Rows from block 6 of a small image classifier, named by matrix and row number. Rows with one number belong to one channel. Each number is 128 + 32 x the weight over its row's rms, rounded and kept within 0 to 255. All counts start at 0.
After each channel's rows are labels from the 100 images, of 14848, where the channel reaches its highest value: "responds to" is what is common among them. Only what is clearly more common there than usual is listed. The data: photos of plants and fungi (iNaturalist).
# sq0: squeeze pointwise conv (model.blocks.6.sq.0.weight, 160x320x1x1), inputs 0-159
# e10: expand pointwise conv (model.blocks.6.e1.0.weight, 320x160x1x1, transposed), outputs 0-159
# e30: expand 3x3 conv (model.blocks.6.e3.0.weight, 320x160x3x3, transposed, each kernel summed), outputs 0-159

sq0.16 [ 76 107 101 137 154 193 116 153 130 132 129 112 140 151  90  90 131 107  80 125 148 159 126 127 193 139 138 104 165 139 119 127 125 107 176 158 150 184  95 158 147 120 101 167 112  65 129  93 121 139 140 129 138 127 169 121 163 115 130 155 132 124 109 144 122 123 126 123 103 167 121 131  93 199 169 178 140 164  96 120 121 160  61 187 142 123 111  73  96 126 192 145 156 100 142 133 133 156 123  97 103 115 115 146  99 128 126 119 123 133 130 110 104 124 173  86  93 175 146 146  63 135 111 110 181 159  87 134 103 114 138 199 157 111 157 136 147 114  98 132 146 114 114  79 157 136 119 155  94 163 134  81 112 105 142 161 107 148 155 107]
e10.16 [147 151  91 122 142 125 113 141  84 118 136  97 171  69 158 127 104 129 106 137  83  83  78 151 183  74 133 138 121 147  90 109 133  56 113 130 149 127 121  76 138  95 184 152 127 115 138  76 168  65 133 155 121  89 148 101 129 142 110  71 134  70 130 153  49 162 117 127 145 166  69  86  98  83 155 134  77 174 116 134  87 184 127 113  67  41 142 103 119 143 175  96  72  69 169  90  80  92 135 136 122 201 117 164 103 131 109 103  92  92 121 132 158 136 114 201 117 148 114 156  95 157 131 119  97  40 141  96 124 125 160 139 130 146  85 113  57 128 162 154 118 168 167 165 110 123 139  87  91 135  81  95 146  86 185 155 143 122  99 104]
e30.16 [107 118  91 112 127 141  96 107 147 177 133 102 111  96 154 113 111 110  74 127 187 104 116 117 186 108 140 219 152 133 117 113  52 107 100 166  48  90 161 110 122 110  96 132  74 102 149  58 146 230  89  77  92 100 127 108 166 186 110  81 161 113 130 188  92 125 123 161 204 140 136 140  96  98 117 119 107 102 139 101 119  89 135 136 105 116 109 147 110 102 140 154  67  79 117 122  88 155 156  97 128 107 103  97 187 156 130 126 130 167 114 131  99 151  86 140 115 101 101 112 141  88 136 164 106 108 130  92 107 124 149 132 101 180 140 140  62 154 146  96 105 174 136 159 117  72 126 169  98 125 134 103 173 138  97 123  75 122 181 124]
responds to: order Asterales; family: Asteraceae

sq0.29 [ 65 113 155 122 133 150 128 120 168  84 104 161  76 158  76 104 142 106 142  80  99 158 114 114 113 135  83 137 106 123  79 178 129 136 125 136 158 137 104 139 118 142 121 154 102  85 167 151 165 104 126 138 122 131 150  96 116 150 129 177 158 108 101 192 220 120 121 154 147 161 144 125  81 121 125 161 107  66 129 138 173 168 112  97 130  80 123  56 126  99 100 159  98  76  48 135  88 143 100 133 117 148 120 129 177 118 133 150 128  87 154 145 174 100 124 105 109 138 109 141 166 144 155  94 196 136 103  89 131 126 180 135 203 122 155 131 110 170 112 152 132 124 133 127 154 153 150 128 134 147 139 122 106 132 101 181 112 152 102  87]
e10.29 [172  74  93 146  99 122 196 123 154  92  85  95 105 147 102 130  55  99 120 117  80 180 140 111  63 151 122 173 115 149 103  69 151 112  78 151  86 134  86 144 162 147  79 152 121 122  85  95 122 176 122 152  96 143 129 113 128  82 145 143 116  96 109 159 141 105 119 104  31 129 151 145 191 112 132 114 150  92 151  76 144 156 128 125 201 126 201 136  79 119  84 114 111  87 129  92 155  89  95 128 130 102 127 146 126  94  37  87 163 121 159 149  64 145 112 108 138 163 148  62 184 139 125 186 140 117 159 136 152 152 145 112 106 159 153 119 129 136 116 133 123 144 158 119 165  87 159 135 162  68 140 119 108 139 149 105 139 117  93 104]
e30.29 [162 151 179 113 150 183  95 215 185 129 169 147 171 158 184 133 131  89 182 127 159 191 153 163 130 135 160 135 110 132 158 136 111 115 127 124 132 135 119  84 177 192 143 130 171 147 156 152 156 137 143 167  76 124 168 134  94 155 152 143 133 129  70 135 151 122 129 223 180 150 142 173 146 131 110 130 108 122 100 113 181 113 154 173 164  65 150 173 133 116 116 135 175 147 142 179 135 172 100 118 120 139 147 161 147 181  92 126 110  89 161  97 151 168 180 153 132  74 173  78 104 172 183 144 105 136 188  95 126 151 169 156 167 151 157 137 106 134 147  94 128  76 154 161  67 134 143 128 145 151 146 132 140 177  68 176 156 141 127 101]
responds to: order Asterales; family: Asteraceae

sq0.44 [100  64 176 132 146  96 125 106 195 137 105 167 129 190 118  99 156  72 122 130  99 144 124 119  77 163 158 146 100  68 138 123 136 139 122 114 133 110 125 125 128 129 131 134 145 130 159 216 181 147 134 131 167 139 123 133  81 173 117  86 184 130 124 121 156 140 119 139 192 130 179 128 147 123 165 160 124 149 119 122 241 179 165 127 111 129 129 109 205 150  86 174 116 120 140  92 125  58 122 145 128 201 184 139 128 155 159 215 130 113 136  98 123 100 119 154  95 128 104 128 105 160 118 149 104 123 185 168 141 159 122  43 122 115 153 123 157 160 172 229  84 151 123 159 210 178 146 118 112  86 193 151 131 121 107  96 112 116 122 117]
e10.44 [179 102 133  74 170 122  79  66 112  68 147 141  90 161 125 135 130  48 106 134  77  97 174  93  76 126  72 111 171 171 137 129 127 127 120 108 116  99 100 153 197 144  39  63 105 142 159 152 152  95  97 136 169 155 134 166 101 119 143 119  54 110 141 115 169 140 127  87  96 114 105 132 172 176  52  83 128 137  97 127 114 127 149 105 125 109 150 108 132 108 139 112  87 143  84 126 129  88 144 101 115  98 107 102 157  85 123 176 111 185 112 109  73 159  29 139 115 104 121 167 126 134 152 138 171 140  87 109 113 119 122  49 114 134 147 201 167 121 119 106 133  81 101 153 149 134 123 118 148 106 115 109 116 172 119 167  99 118 136 145]
e30.44 [138 121 158 110 111  80 168 146 125 108 132 138 131 134 150  90 144 126 107 126 136  80 110 150 111 123 135 164  97 193 145  70 106 137 115  92 111 100  98 111 166 125 183 136 124 120 150 135 143  52  96  97 144 123 138 128 153 140 141  69 153  84 105 102  83  67  93 136 117 152 158 130 137 118  28 115 141 155 111 197  67  73 132 147 110  89  76  95  37 121 138 164 105  77 157 168 127 125 107   3 163  83 121 145  84 164 145  54 172 146  85 153 129 144 111 119 128  55 150 137 118  94 151  78 133 111 131 143 119 131 107  95 138 143 152  51 145 130 120 188 141  86 155 125 175 145 142  66 106  96 116 170 139 140 144 142 115  75 123 115]
responds to: order Asterales; family: Asteraceae

sq0.105 [173 138 185  94 136  72 110 152 173 149 153 155 139 149 156 170 166 109 121 112 170 181 120 145  60 146 151 123 103 185 107 107 163 191 141 145  85 120 164 165 146 134 173 142 160 177 174 149 142 154 121 184 140 142 141 146 155 155 159 118 109 158 132 184  71 113 144 131 155 123 111 138 154 173 127 131 122 137  98 155 162 170 180 138 129 134 119 210 176 119 137 134 147 137 136 187  88 172 155 178 137 153 135 155 199 157 176 157 126 151 109 136 140 146 159 117 195 119 174 132 118 132 142 135 145 147 174 186 128 174 155 151 156 188 119 154 127 106 129 186 160 134 127 143 110  98 134 116 135 133 149 175 174 155 169  99 127 154 115 193]
e10.105 [147 136 165 103 161  86 119  96 121  88 161 149 183 152 141 141 155 148 146 141 171  91  64  89 165 134 126 114 186 147 118 191 169 173 203 100 166 115 101 118 161   3 123 122  62 115 160 120 159 167 169  90 150 115  97  91 102 130 152 180  45  32  87  77 143  94 135 137 165 216  89  80  92  72 104 141 126 127  99 159 190 115 129 139 154 144 151 163 168 112 151 129 167 136 120 173 135 146 163 173 119 111 110 119 101 145 209 151 102  94 148 140 124 117 120  98 141 137  77 125 128 162 104 181 119 126  96 118 161 167 104 113 129 137 127 144 116 117 123  44 185 159  99 134 101 145 124 120 101 123 129 152 119 100  91 198  96 131  95 127]
e30.105 [ 77 134  92  98 168 177 100 124 109 142 110 119 151 193  93 131 144 135 126  81 139 131 108 129 118 135 153 170 156  72 152 140  66 138 116 124 141 158 126  87 150  56 166 115 144 174  82 145  77  97 134  79 136 128 109 139 151  99 131 134  75 154  75 104 125 163 158 126  80 130  76  93 143 107 171  78 111 114 119 102 176 133 151 104  78 130 167  89 106  81 111 164 135 163 124 110 120  68 125 140 143 139 102 142 125  45 116 108  91 116 165 151 123  75 168 116 109 116  79  99 121 172  55 162 166  82 104 108 128 146 118 149  46 151 162 132 137 122  88 118 149 118 114  72 123 141 128 174 142  96 170 147  97  59 163 114  97 124 162 168]
responds to: order Asterales; family: Asteraceae

sq0.70 [151 147  99 107  80  66  94 163 113 140 139 102 110 133 128 154 129 131  54 172  99  88 125 157 159 138 152 115 123 138 136  44 129 124 150 128  98 129 139 134 131 112  94 150 169 101 112 126 162  40 133 120  89 156  95  74 158 122 128  83 108 146 123 119  69 131 155  90 128 133 101 135 120 129 148 104 139 175  68 124 121 108 126  95  99 164  86 128 102 125 146 110 118 116 158 160 142 155 174 109 153 112 132 150 100 132  91 120 158 123 112 212 148 112 109  90 137 117 135 107  94 151 155 151 115  70  96 183 107 156 153 144 124 187 155 201 147 140  83 117 129 177 121  68 151 132 102 190 138 177 130 121 162 143 180 107 126 162 155 120]
e10.70 [104 112 154 120  96  97 163 142 123 163 135 173 167 139 182 147 163 131 149 184 169 142  99 130 179 114 105 133 184 167 125 124 126 106 153 142 108  77  86 121 114 141 156 128  69 156 128  98  64 171 196  74 166 134  57 142 124 110 170 127  90  82 121 104 124 106 121 108 145 131 124  91 107 138 164  89 131 146 110 185 120 159 129 121 145 141 126 202  91  84 156 151 102 146 133 160 154 134  96 215 148 120 101 117 143 160 109 129 160 154 146 161 178  93 104 131  42 138 138 172  80  75 206  92 127 142 147 169 156 179  77 138 163 133 134  79  67 166 102 107 143 155 150 107 113 149 132  75 102 175 124 159 147 114 150 107 138 165 141 150]
e30.70 [ 77  74  62 142 205  76 160 135 115 131 112 127 120 158 141 124 163 153 121 136 132 137 115 143 104 153 182  85  90 159 174 135 130 102 119   0 139 145 163 129 173 120  98 119 126 109 104 151 111 160 118 114 147 182  89 131  63  96 152  90 185 135 122  71 116 133 132 138 111 176 101 117 113 129 158 116  82 154 168 110 161 139  78 156 113 171 197 134 102 146 125 121 133 222 156 147  72 152 154 168 171 126 141 138 109 130 150 123 181 128 121  94  99  95 187 117  99 115 143 148 124  91  83 123 150 125  63 154 119  96  96  47  97 109 154 146 125 107  87 115 139 107 112 120 114 134  85  91 133  87 105 147 132  71 142 126 112 114  99 141]
responds to: order Lamiales

sq0.31 [124  91 122 143 127 123 111 127 114 147 112  77 137 134 138 161 107 160 139 121 122 130 162 123 125 133 117 113 134 136 202  94 123 103 132 117 136 142 180 100 157 111  96 127 164 126 141 136 138 167 102 119 133 127 146 133 170 100 134 114 144 126 123 104 165 128 125 146 103 178 158 138 147 156 128 168 104 127 100 161 130 134 137 147  93 134 159 105 122 134 148 182 127 121 174 134  97 135 175 149 118 132 167 145 142 175 122  80 130 102 174 132 144 133 113 157 188 132 115 142 112 152  97 138  79 104 126 165 127 105 124 147 102 141 135 136 160 108 121 148 106  83 134 141 145 111 118 127 146 134 147 112 127 122 150 116  93 146 110 123]
e10.31 [119  75 152  98 150 128 170  84  83 123 164 146 142 147 168 112 129 120 126 187 123 133 124 170  99 176  72 136 157 153 127 167 120  86 154 128 118 118 146  90 117  91 144 135  66 126 141 121 164 120 113 100 118 123  69 128  35 121  90 114 114 125 123 102 127 161  95 150 148 129  62  53 128 123 108 105 153 118  70 145 149 132  80 119 139 111  78 127 147  78 149  66  94 152 115 144 150 140 136 110 110 113  71 118 124 156 128 108  61 142 116 146 176  86 128 132  67 158  96 169 107 132 170 111  32 138 106 121 185 172 135  67 162 126 122 168 136 114 132 114 118 111 131 142 151  86 151  88  74  85  80  70 107  83 123 139 131  96 149 123]
e30.31 [135  90 177 129 137 113 134  88  69 121 103  91 102 130 125 104  31 117 125 176  77 155 124  85 150 108 129 177 156  98 159 125 105 154 105 179 117 130  47 138  50  16  71  99 112  95 124 153 139 133  73  68 131 106 137 109 128 106 123  96 155 118 136  82  80 101  92  96  75 134 143  99 165 113 121 121 133 177 140 135 113 143 157  88 100 126 167 128 131  82  65 138 152 128 157 136 146 118 174 172 109 146 126  92  96 100 118 131 145 147 140 150 130 160 169 143  62 135  58 124 100 135  90 161 125 113  62 129 120 143 140 150 135 179  57  96 135 137 118 127 121 130 117  83 153  88  88 200 127 143 156 128  82 113 162 131  76 120 185 102]
responds to: order Lamiales; family: Plantaginaceae; text has "veronica"; text has "speedwell"

sq0.149 [102 135 124 151 226 132 196  73 115 105 153 172 126 122 104 206 124 109 153 107 176 114 113 123  97 144  88 123 143 193 121 159 176 125 149 102 107 104 149 135  97 113 127 124 116 175 172 159 155 162 106 125 112 127 154 152 126 113 115 145 154 107 101 197 180  95 109 123 105  82 136 122 126 169 142 125 157  97 142 133 169 116 186  88 103  93 142 158 134 131 140 120 131 162 128 103 111 109 100 249 106 156 186 170 150 137 159 127  85 117 104 151 120 124 129 161 148 104 153 167 115 162 135 104  87 128 168 141 132 129 148 122 163 148 127 149 134 140 157 146 127 157 161 165 179 122 101 151  77 130 220 240 121 105 111 118 127 136 129 205]
e10.149 [135  38 129 127 136  55 116  58 121 113 124 174 140 182 106  91 112 135 184 124 145 107 131 140  71 140  90 116 204 126 133 150 112 161 143  96 182 110 147 118 154 110 107 129  57  91 161 166 172 139 118 103  88 121 125 166 152 114 141 129 130 144 117 127 159 151 113 134 110 154  93  67 126  88 119  98 151 134 124 195 123 148 106 166 202 121 108 133  99  99  92  71 121 134  53  86 184 152 125  95 121 144  42 106 145 125 170 136 107 151 108 117 113  71 122  97 120 137 131 120 150 160 111 161  86 153 123 143 170 128  87  77 124 119 179 172 150  94  99  76 147 113 105 103 133 156 206  49 104 102  66  59  82  90 107 139 106 137 119 145]
e30.149 [151 142 156 162 118  75 131 146  88 131  85 112 129 180 131  97  46 162 154 152 127 138 111  69  60 127 121 183 108 143 188 145 112 146  89 151 150 121  88 195 125  41 151 113 139 116 156 137  96  29 137 128 192 132 109 133 135  93 106 118 173 160  51 113 138 108 143 116 131 140  74 126 157 131 123 120  92 234 158 162 133 136 110  83 136 142 149  83 167 137  35 164 151 122 148 127 117 150 154 144 159 120 159 139 136 138 147 156 106 138 148 150 116 152 171 101  73 134 129 130 138 119 100 113 118  99  71 166 127 138 118 108 124 167  78 106 113 140  41 105 161 125 129  83 197  69 126 101 116 144 126 138  91 118 196 104 174 115 166 115]
responds to: order Lamiales; family: Plantaginaceae; text has "speedwell"; text has "veronica"

sq0.90 [ 87  99 115 123 137  71  96 119 143  51 108 139 100 119 135 159 156  98 168 132 152 136 168 145  63 167  77 121 128 156 125 139 133 148 104  90 163 196 128  65 124 100 148 133 157 112 141 136 127 168  91 179 111 136 116 142 146 136 105 107 118 136  95 173 138 101 135 114 152 113  93  93 108 113 155 134 104 132 116 131 155 122 107 119 103 139 145 144 109  85  89 112 126 135  95 195  81 136 143 156 190 115 144 116  96 108 154 147 108 147 144  79 120  85 119 108 115 164  73 113 173 143  89 157 126  95  85 160 125 171 146 139 112 117 130  90 119 107 157 119  92 112  72 125 126  73 151 105 121 117  91 147  77 148  88 138 139 111 100 122]
e10.90 [160  76 103  96 151 147 138 155  72  96 213 128 178 139 134  93 112  59 177 107 105 141 103 113 160 127 106 122 171 135 118 140 120 151 174 132 142  76  74 109 174  96 118  97  83 116 132  79 126 146  96 101 142 151  45  50  94 181 144 121 109 100 195  99 111 139 141 123  74 123 139 112 168 127  83 127 150 131 112 156 104 131 166  85 140 126 174 126  87  27 122 131 142 151  98  91 161 129 161 122  87 156 170  94 120 133 104 110  95  98  87 116 137 123 142 115 109 132  94 141 151 140 137 181 177 113  52 113 113 167 119 154 156 132  79 105 152 101 138 145 116 100 147  84 134 125 136 133 118 126 134 130  93 139 148 150  92  65 120 130]
e30.90 [112  91 121  91 165 155 134 114 141 136 110 141 179 149 165 150 170 157 153 102 142 145 113  91 140 178 191 172 125 158 146 125 121 125 112 181 122 117  88 126 148 122 120 131 195 169 147 144 137 160 138 140 113  86 105 104 118 132 170 155 118 118 133 115 130 150 133 131 108 138  91 137 169 100 124 104 120  34 160 171 164 145 185 117 121 114 164 125 124  71 110  94 103 137  77 155 116 123 167 130  56 139 118 129 153 130 146 144 105 165 198 112 138 153 191 140 124 152 134  86 107 138 107 200 207 105 144 117 110 166  77 152  78 215 140 153 171 172 147 136 154 122 114 124 132 180 140 202 162 140 126 156 126 152 123 167 139 132 223 168]
responds to: order Lamiales

sq0.6 [135 156 138 140 161  87  77 147 158  80 115 155 157 135 113 146 150 139 156 135  95 149 102 132 118 177 126 127 157 157 188 109 159 116 184  99 111  98 149 137 114 131  99 176 168 173 144 180 167 161 104 158 136 178 118 195 147 125 155 156 125 142  98 153 119 128 123 185 126 136 145 122 136 147 167 148 163 140 123 161 191 165 128 106 129 161 159 126 148 112 156 144 124 168 153 157 118 163 172 140 118 154 160 177 183 147 151 143 159 124 157 164 184 210 125 117 157 116 137 164 108 213 123 155 118 100 135 201 144 145 205 125 158 161 158 179 140 151 148 160 120 185 147 137 171 166 151 161 155 175 133 129 130 154 179 129 119 170 147 114]
e10.6 [124  56 113  99 131  88 162  85  55 117 173 171 106 139 132 123 176 135 121 101 141 114 113 104  74 138  69 137 164 123 141 162 154 134 197 138 123 114  92 137 145  61  86 121  68 117 129 116 169 118 108  64 126  97 136 160  97 110 182 118  76  52 103 110 135 154 149  76 143 141  53  39  87  80  98 132 156  91  60 140 144 141 124 152 140 159  88 135 139  94 154  89  70 120  47  92 152 150 124 136 137 115  91 143 139 149 150 114 135 127 142 151 116  85  88 108 137 111 112  55 116 151  86 159  79 120 101 161 173 148  78  63 128 168 117 164 110 100  53 104 157 123  93 131 160 121 151  93  98 120 108  56 105 118 118 157 145 141 124 159]
e30.6 [111 125 143 103 126 130 117 123  86  81  80  73 128 161 130  86  63 129 125  93 113 162 101  95 114 108 121 150 126 126 184 140  71 126 140 131 128 140  47  90 119  31 142 100 119 160 105 130  76  63 129  69 155 120 139 134 129  70 117 124 132 147  95  99 108 151 150 103  72 169 113 142 147 162 153  78 111 156 147 138 139 170 138 102 109  98 197 121  90  97  81 147 158 183 149 117 128  92 138 150 121 125 152  70 110  86 121 129 145 150 140 176  86 142 165 142  64 110  68 130 113 127  82 172 151 105  58 106 122 148 169 143 112 182 117  79 162 151  63  98 132  75 115  91 153 150 160 167 134 105 175 128  82  99 171 126 105 145 200 115]
responds to: order Lamiales

sq0.60 [ 86 100  93 119 145 129  97 138 120 142  49 177  66 116 116 129  76  74  93  75 145 188 177 110  92 128  64 131 144 107  78 157  83 101 137 143 123 193 152  78 141 145  97 167 172 152  99 127 124 124 113 126 129 159 125 131 107 100  95 153 132 150 130 110 117 103 151 125 101 141 110  87 122 117 122 149 137  87 133  89 149 142 138 130 130 115 102 112 118 119  82  93 114 156  78 141 136 150 101 162 136 144 105 131 137  88 137 148 128 127 134  35 124  91 105 178 116 159 116 108 154  96  78 110 173 130 104 118  92 124 145 116 195 110 113 120  63 107 144 103 115 104 154 105 111 132 113  73 100 114 158 122  34 116  67 131 135 129 129 102]
e10.60 [116 118 104 104  90 147 149 149  91 105 106 100  76 134 115 174  79 119 185 133  55  93 134 136 165 186 168 110 130 135 144 128 129 117  97 110 177  93  68 188 122 127 231 145 140 111 123 113 154 112  81 122 143 145 136 114 113 180 133  79 149 115 148 156 153 129 162 181  30 139 149 153 149 114 135 128 169 139 114 103  91 161 116  91 161 165 146 104  58  96 142 144 150  98 136 107 110 118 102  66 110 143 132  96 114 145  60 130 203 107 140 135 150 148  99 140 128 210 100 132 131 115 120 145 151 148  94 141  98 118 132 129  93 166 116 151 130 127 137 116  75  63 183 103 135 161 144 173 141  15 177 104  69 129  90 102 125  70 105 189]
e30.60 [146 169 172 118 140 181  57 141 155 139 115 147 152 115 154 114 141 157 138 136 160 176 150 159 154 143 130 170 135 152 102 132 160 125 154 163  86 143 112 121  89 198 173 134 135 134 152 141 173 148 102 124  77 118 191 119 107 159 145 148 148 142 108 177 143 130 144 136 154 153 122 196 109 145 158 121  59  50  64 155 169 126 173 146 170  57 170 136 168 108  94 168 117 166 103 143 132 188 155 135  74 150 149 178 136 156 136 139 129 130 178 127 135 214 142 160 158 143 137  97 151 163 159 157 155 101 172 180 117 153 104 167 129 155 145 104 165 212 170 104 180  75 120 127 102 163 121 158 140 142 125 152 100 185  78 125  72 200 179 115]
responds to: order Caryophyllales; family: Cactaceae; text has "cactus"

sq0.65 [124 132  69 121  80 160 113 120 146 139 126 142 156 116 153  75 152 138 112 144  93 147 140 152 131 104 162 150 151  89  86 112  78  93 125 142 119 168 148 123 149 163 116 141 137  78 141 105 121 142 146 100 119 112 182 148  92 111 130 124 115 168 127  98 101 157 119  95 124 136 164 143 159 141 136 203 103 147 158 110 130 134  50 126 143 130 117  88 143 142 141 145 132 150 160 165 127 128 153  41  84 158  77 109 143 128  71 142 102 135 107 151  83 154 145 140 141 140 130 136 143 147 182 127 168 150  91  97  92  63 166 164 167 114 135 141 134 148 124 175 151 126 143  83  97 152 109 131 126 101  89  50 169  79 150 152 148 154 120  58]
e10.65 [114  77 159 115  84 158 160 115 117 123  73 100   9  94  90 161 108 108 134 135 100 172 115 130 129 156 138 132  86 120 161 148 148 116  73 215  94 130 101 103 114 158  88 188 154  85 157 110 128 115 181 184  87 101 196 169 160 128 134 120 142 128 112 172 132 109  86 126 128  66 147 121  79 122 107 107 130 101 168  94  85 166 126  94 125 124  72 106 144 113  93 133  97 136 195 147  80 106  78 186 145 105 116 151 165  65  73 144 172 157 180 122  98 155 144 142 117 208 180 125 185  75 123 147 156 128 204 142 144 173 148 116 164 115 114 105 114 145 110 115 136 144 100 114 109 106 154 151 134 167 122 102 177 118 113 119 124 132 106 100]
e30.65 [150 105 128  71 144  92  87 135 164 172 128 140 130 140 165  73 179 157 115 138 179 115 156  74 116 121  95 181 130 126 145 139 139 103 159  85 128 191 145  78 157 178 153  87 124 138 122 151 148  83 122 138 110  81 136  83  84 157 142 133 115 122 115 176 170 101 105 159 173 134 125 132 105 153 105 136 115 179 134 104 181 116 119 108 168  63 165 153 119  59 128 164  66 145 218 127  83 153 139 100 169 138 177 161 101 137  97 117 131 174 135 102  77 136 123 180 107  85 145  79 162 189 169 132 134 165 120  95 135 113 128  99 119 131 178 112 176 122 151 102 179  58 142 120 118 183 126  85 137  86  47 163 145 138  73 170 147 166 136 127]
responds to: order Caryophyllales; family: Cactaceae; text has "cactus"

sq0.120 [119 154 101 150 122 165 124 172 150 143 117 192 125 147 134 102 142 152 134 153 113 183 172 149 156  81 105 143 155  88 112 177  95 117 155 149 113 161 140 145 129 150 142 178 147  93 103 106 112 134 142 118 157 149 202 148 147 111 162 171 125 144  86 124 122 153  87 141 125 107 144 146 149  97  93 150 127 123 142  88  94 174  84 107 174 116 107 101 109 158 141 125 143 137 134 106 123 175 101  44 131 144  43 106 165 148 127 128 127 159 143 149 132 148 137 163 155 176 115 138 143  88 167 106 167 163  47  50 116  74 185 136 194 121 119 134 143 135 108 148 197 119 166  99 133 156 116  97 122 144  72  65 123 105 147 140 130 150 132  74]
e10.120 [140 144 101  77  66 146 186 129 137 160  97 107  79  96  86 192  82 128 109 107 128 173 133 165 118 154 165 146  87 168 166 133 153  87 107 181 103 143  85 106 143 140  82 164 179 115 139 123 134 122 112 145  71  86 158 134 138 101 120  89 178  88  69 182 137 118 103  98  90 108 128 153 110 136 133 104 151 144 138 136 135 167 126  55 118 113 108 126 115 139  82 189 130 124 120 124  52 131 135 105 151  94 127 117 139  83  94  83 217 149 119 113 143 154 102 124 145 201 152  85 150  82  80 156 167  63 126 120 130 142 148  92 130 165 104  97 140 129  94 130  95 137 120 140 146 150 143 126 166 101 137 122 138 111  97 120 122 110 116 132]
e30.120 [155 169 175  87 136 147  85 157 138 167 140 149 157 128 143 110 168 140 121 164 163 131 156  83 148 105 113 196 139 114 126 141 168  55 159 120  82 194 108  73 120 188 184  95 126 145 127 180 155  79 142 102  97  95 140  83 130 158 125 158 128 150 105 192 149 131 124 157 177 140 113 144 122 164 151 163  82  90 135 125 208 114 107 106 169  53 191 107 158  89 135 173 121 161 150 126 119 164 156 131 113 122 158 163 125 137 111 156 128 155 153 130 109 172 143 180  99 109 101 102 154 211 172 164 119 117 136 113 129 139 154 135 126 128 175 122 130 164 160  85 152  58 131 129 133 165 146 135 138 122 127 158 116 161  79 131  97 200 166 103]
responds to: order Caryophyllales; family: Cactaceae; text has "cactus"

sq0.130 [107 126  88 123 202 117 149 115  82 170 113 115  88 105 123 227 119 159 142 103 168 110 153 104 118 143 104 169 111 144 140 129 129 102 120 123 139 103 149 108 100 103 136 132 132 202 100 137 119 119 112  88 112 150 137 127 105 103  91  94 185 109 125 149 208 146 113 136  85 132 123 136 141 123 141 141 142  94 135 132 154 128 218 126 171  96 122 176 133 159  90 144 107 101 121 101 150 105  87 238 160 185 210 155 118 151 153 127 120 119 140 135 144 117  80 160 151 111 163 147 140 109 102  91  81 143 179 148 172 142 114 111 130 106 157 130 131 141 159 152 158 123 123 206 233 154 107 130 127 141 215 235 115 110 142 109 102 158 114 219]
e10.130 [145  72 104 140 126  10 115 102 132 132 121 206 159 186 144 123 121 152 177 162 135 132 155 124  74 144 105 134 170 159 114 151 121 118 153  93 165 113 154 122 148 144 122 148  96 102 157 200 193 198  91 115 112 123 127 183 146  46 125 161 157 171 138 120 161 119 112 165 143 175 122  91 102 126  82 129 125 135 144 147 125 144 110  81 185 133 139 139  78  89  87 108 129 169 102  74 162 179  82 152 141 117  58  63 142 170 140 133 119 161 139  92 137 111 152 131  85  74 105 144 166 152 120 163 107 143 133 160 140 127 112 100 101  65 197 187 157 140 103  60 143 116 157 127  59 120 203  62 119 154 126  97  92 109  90 113  97 119 134 139]
e30.130 [179 132 179 180 117  47 135 120  81 100  79 116 121 117 116 114  40 136 164 181 109 136 114 112  75 132 129 181  86 114 138 119 138 141  51 124 139  93  71 183 151  96 124 127 135 107 191 110 143  24 155 129 188 131 103 127 129 112 112 102 198 156  66 126 102  68 130 133 161 129 143  94 161 117 127 142  89 207 157 141 141 149 140  89 115 123 132  82 179 152  79 172 151 120 129 128 140 167 164 176 113 109 132 115 133 160 146 157 148 153 158 126 147 168 155 109 126 121 121 115 129  86 147 117 107 133 120 170 136 122  81  92 132 166  53 123 104 123  59 131 131 119 156 155 168  68 120  77 135 149 138 121  86 141 180 107 142  80 131 113]
responds to: order Lamiales

sq0.117 [124 108 104 136 122 115 104 105 133 195 128 137 118 157 119 110 141 116  96 148 145 139 149 154 118 142 107 145 107  83 155 105 121  91 117 240 136 139 118 139 131 167 149 162 138 115 152 113 120 110 129 146 140 166 125 131 114 110 109 108 126 139 123  93  86 138 128  90 141 205 186 136 137 175 124 152 157 113 130 111  93 149 134 255 120 150 103 142 131 168 108 155 129  99 128 124 137 107 124 135 131 118 149 145  94 185 109 143 128 117 108 110  90 117 137 113 117 125 225 105  90 119 100 112 168 147 123 138  96 101 140 137 121  94 182 122 206 126 122 172 146 109 148 108 138 149 100 133 129 108 136  85 121  97 169  68  98 118 131 119]
e10.117 [167 120 100 179 182  77 135 134 132 144 119  96 137  92 199 144  91 143  98 153 110 124 125  98 164  77 144 195  90 136  65  99 129 119 103 160  99 107 109 134 182 118 140 171 141 106 173 124 204 128 131 180 106  57 146 148 135 101  81 127 120 142 130 130 109 150  73 173 155 136 142  97 145  94  83 129 111 146 160 102  58 136 109  65  99 108 106 100  87  98 159 120 159  54 180 112  79  77  82 141 134 150 104 173 129 138 125 145 132 155  96 101 111 101 135 116 101 113 116 161 171  92 164 142 143 156 122  79  97 173 185 143  89 128 157  76 110 135 159 160 140 172 184 195 129 142 106  66 140 146 166 118 157 101 105 169 121 134 160  99]
e30.117 [129 177 119 142 158 110  87 133 121 156 136  83 142  75 155  17 167 147 118 157 145  84 150 160 166 139 143 193  88 143   0 152 154  98 123 125  94 119 147 141 161 125 149 118 100 115 161 125  80 179 164 151 149  57 135 112 123 157 124 128 160 133 147 142 158 148 124 109 167 157 107 154 157 109 122 151  92  85 145  63 143 134 138 145 123 150  93  72 137 149 181 159 104 113  89 139 155 166 122 114  31 143 148 126 138 114 177  79 138 159 135 113 127 142  89  56 146  77 116  70 137  29 119  92 160  95  95 141 154 136 143 136 102 161 144 118 114 108 135 155 113 154 135 134 148 110 145 117 105  63 122 141 138 138 168  96 112 147 115 144]
responds to: order Ranunculales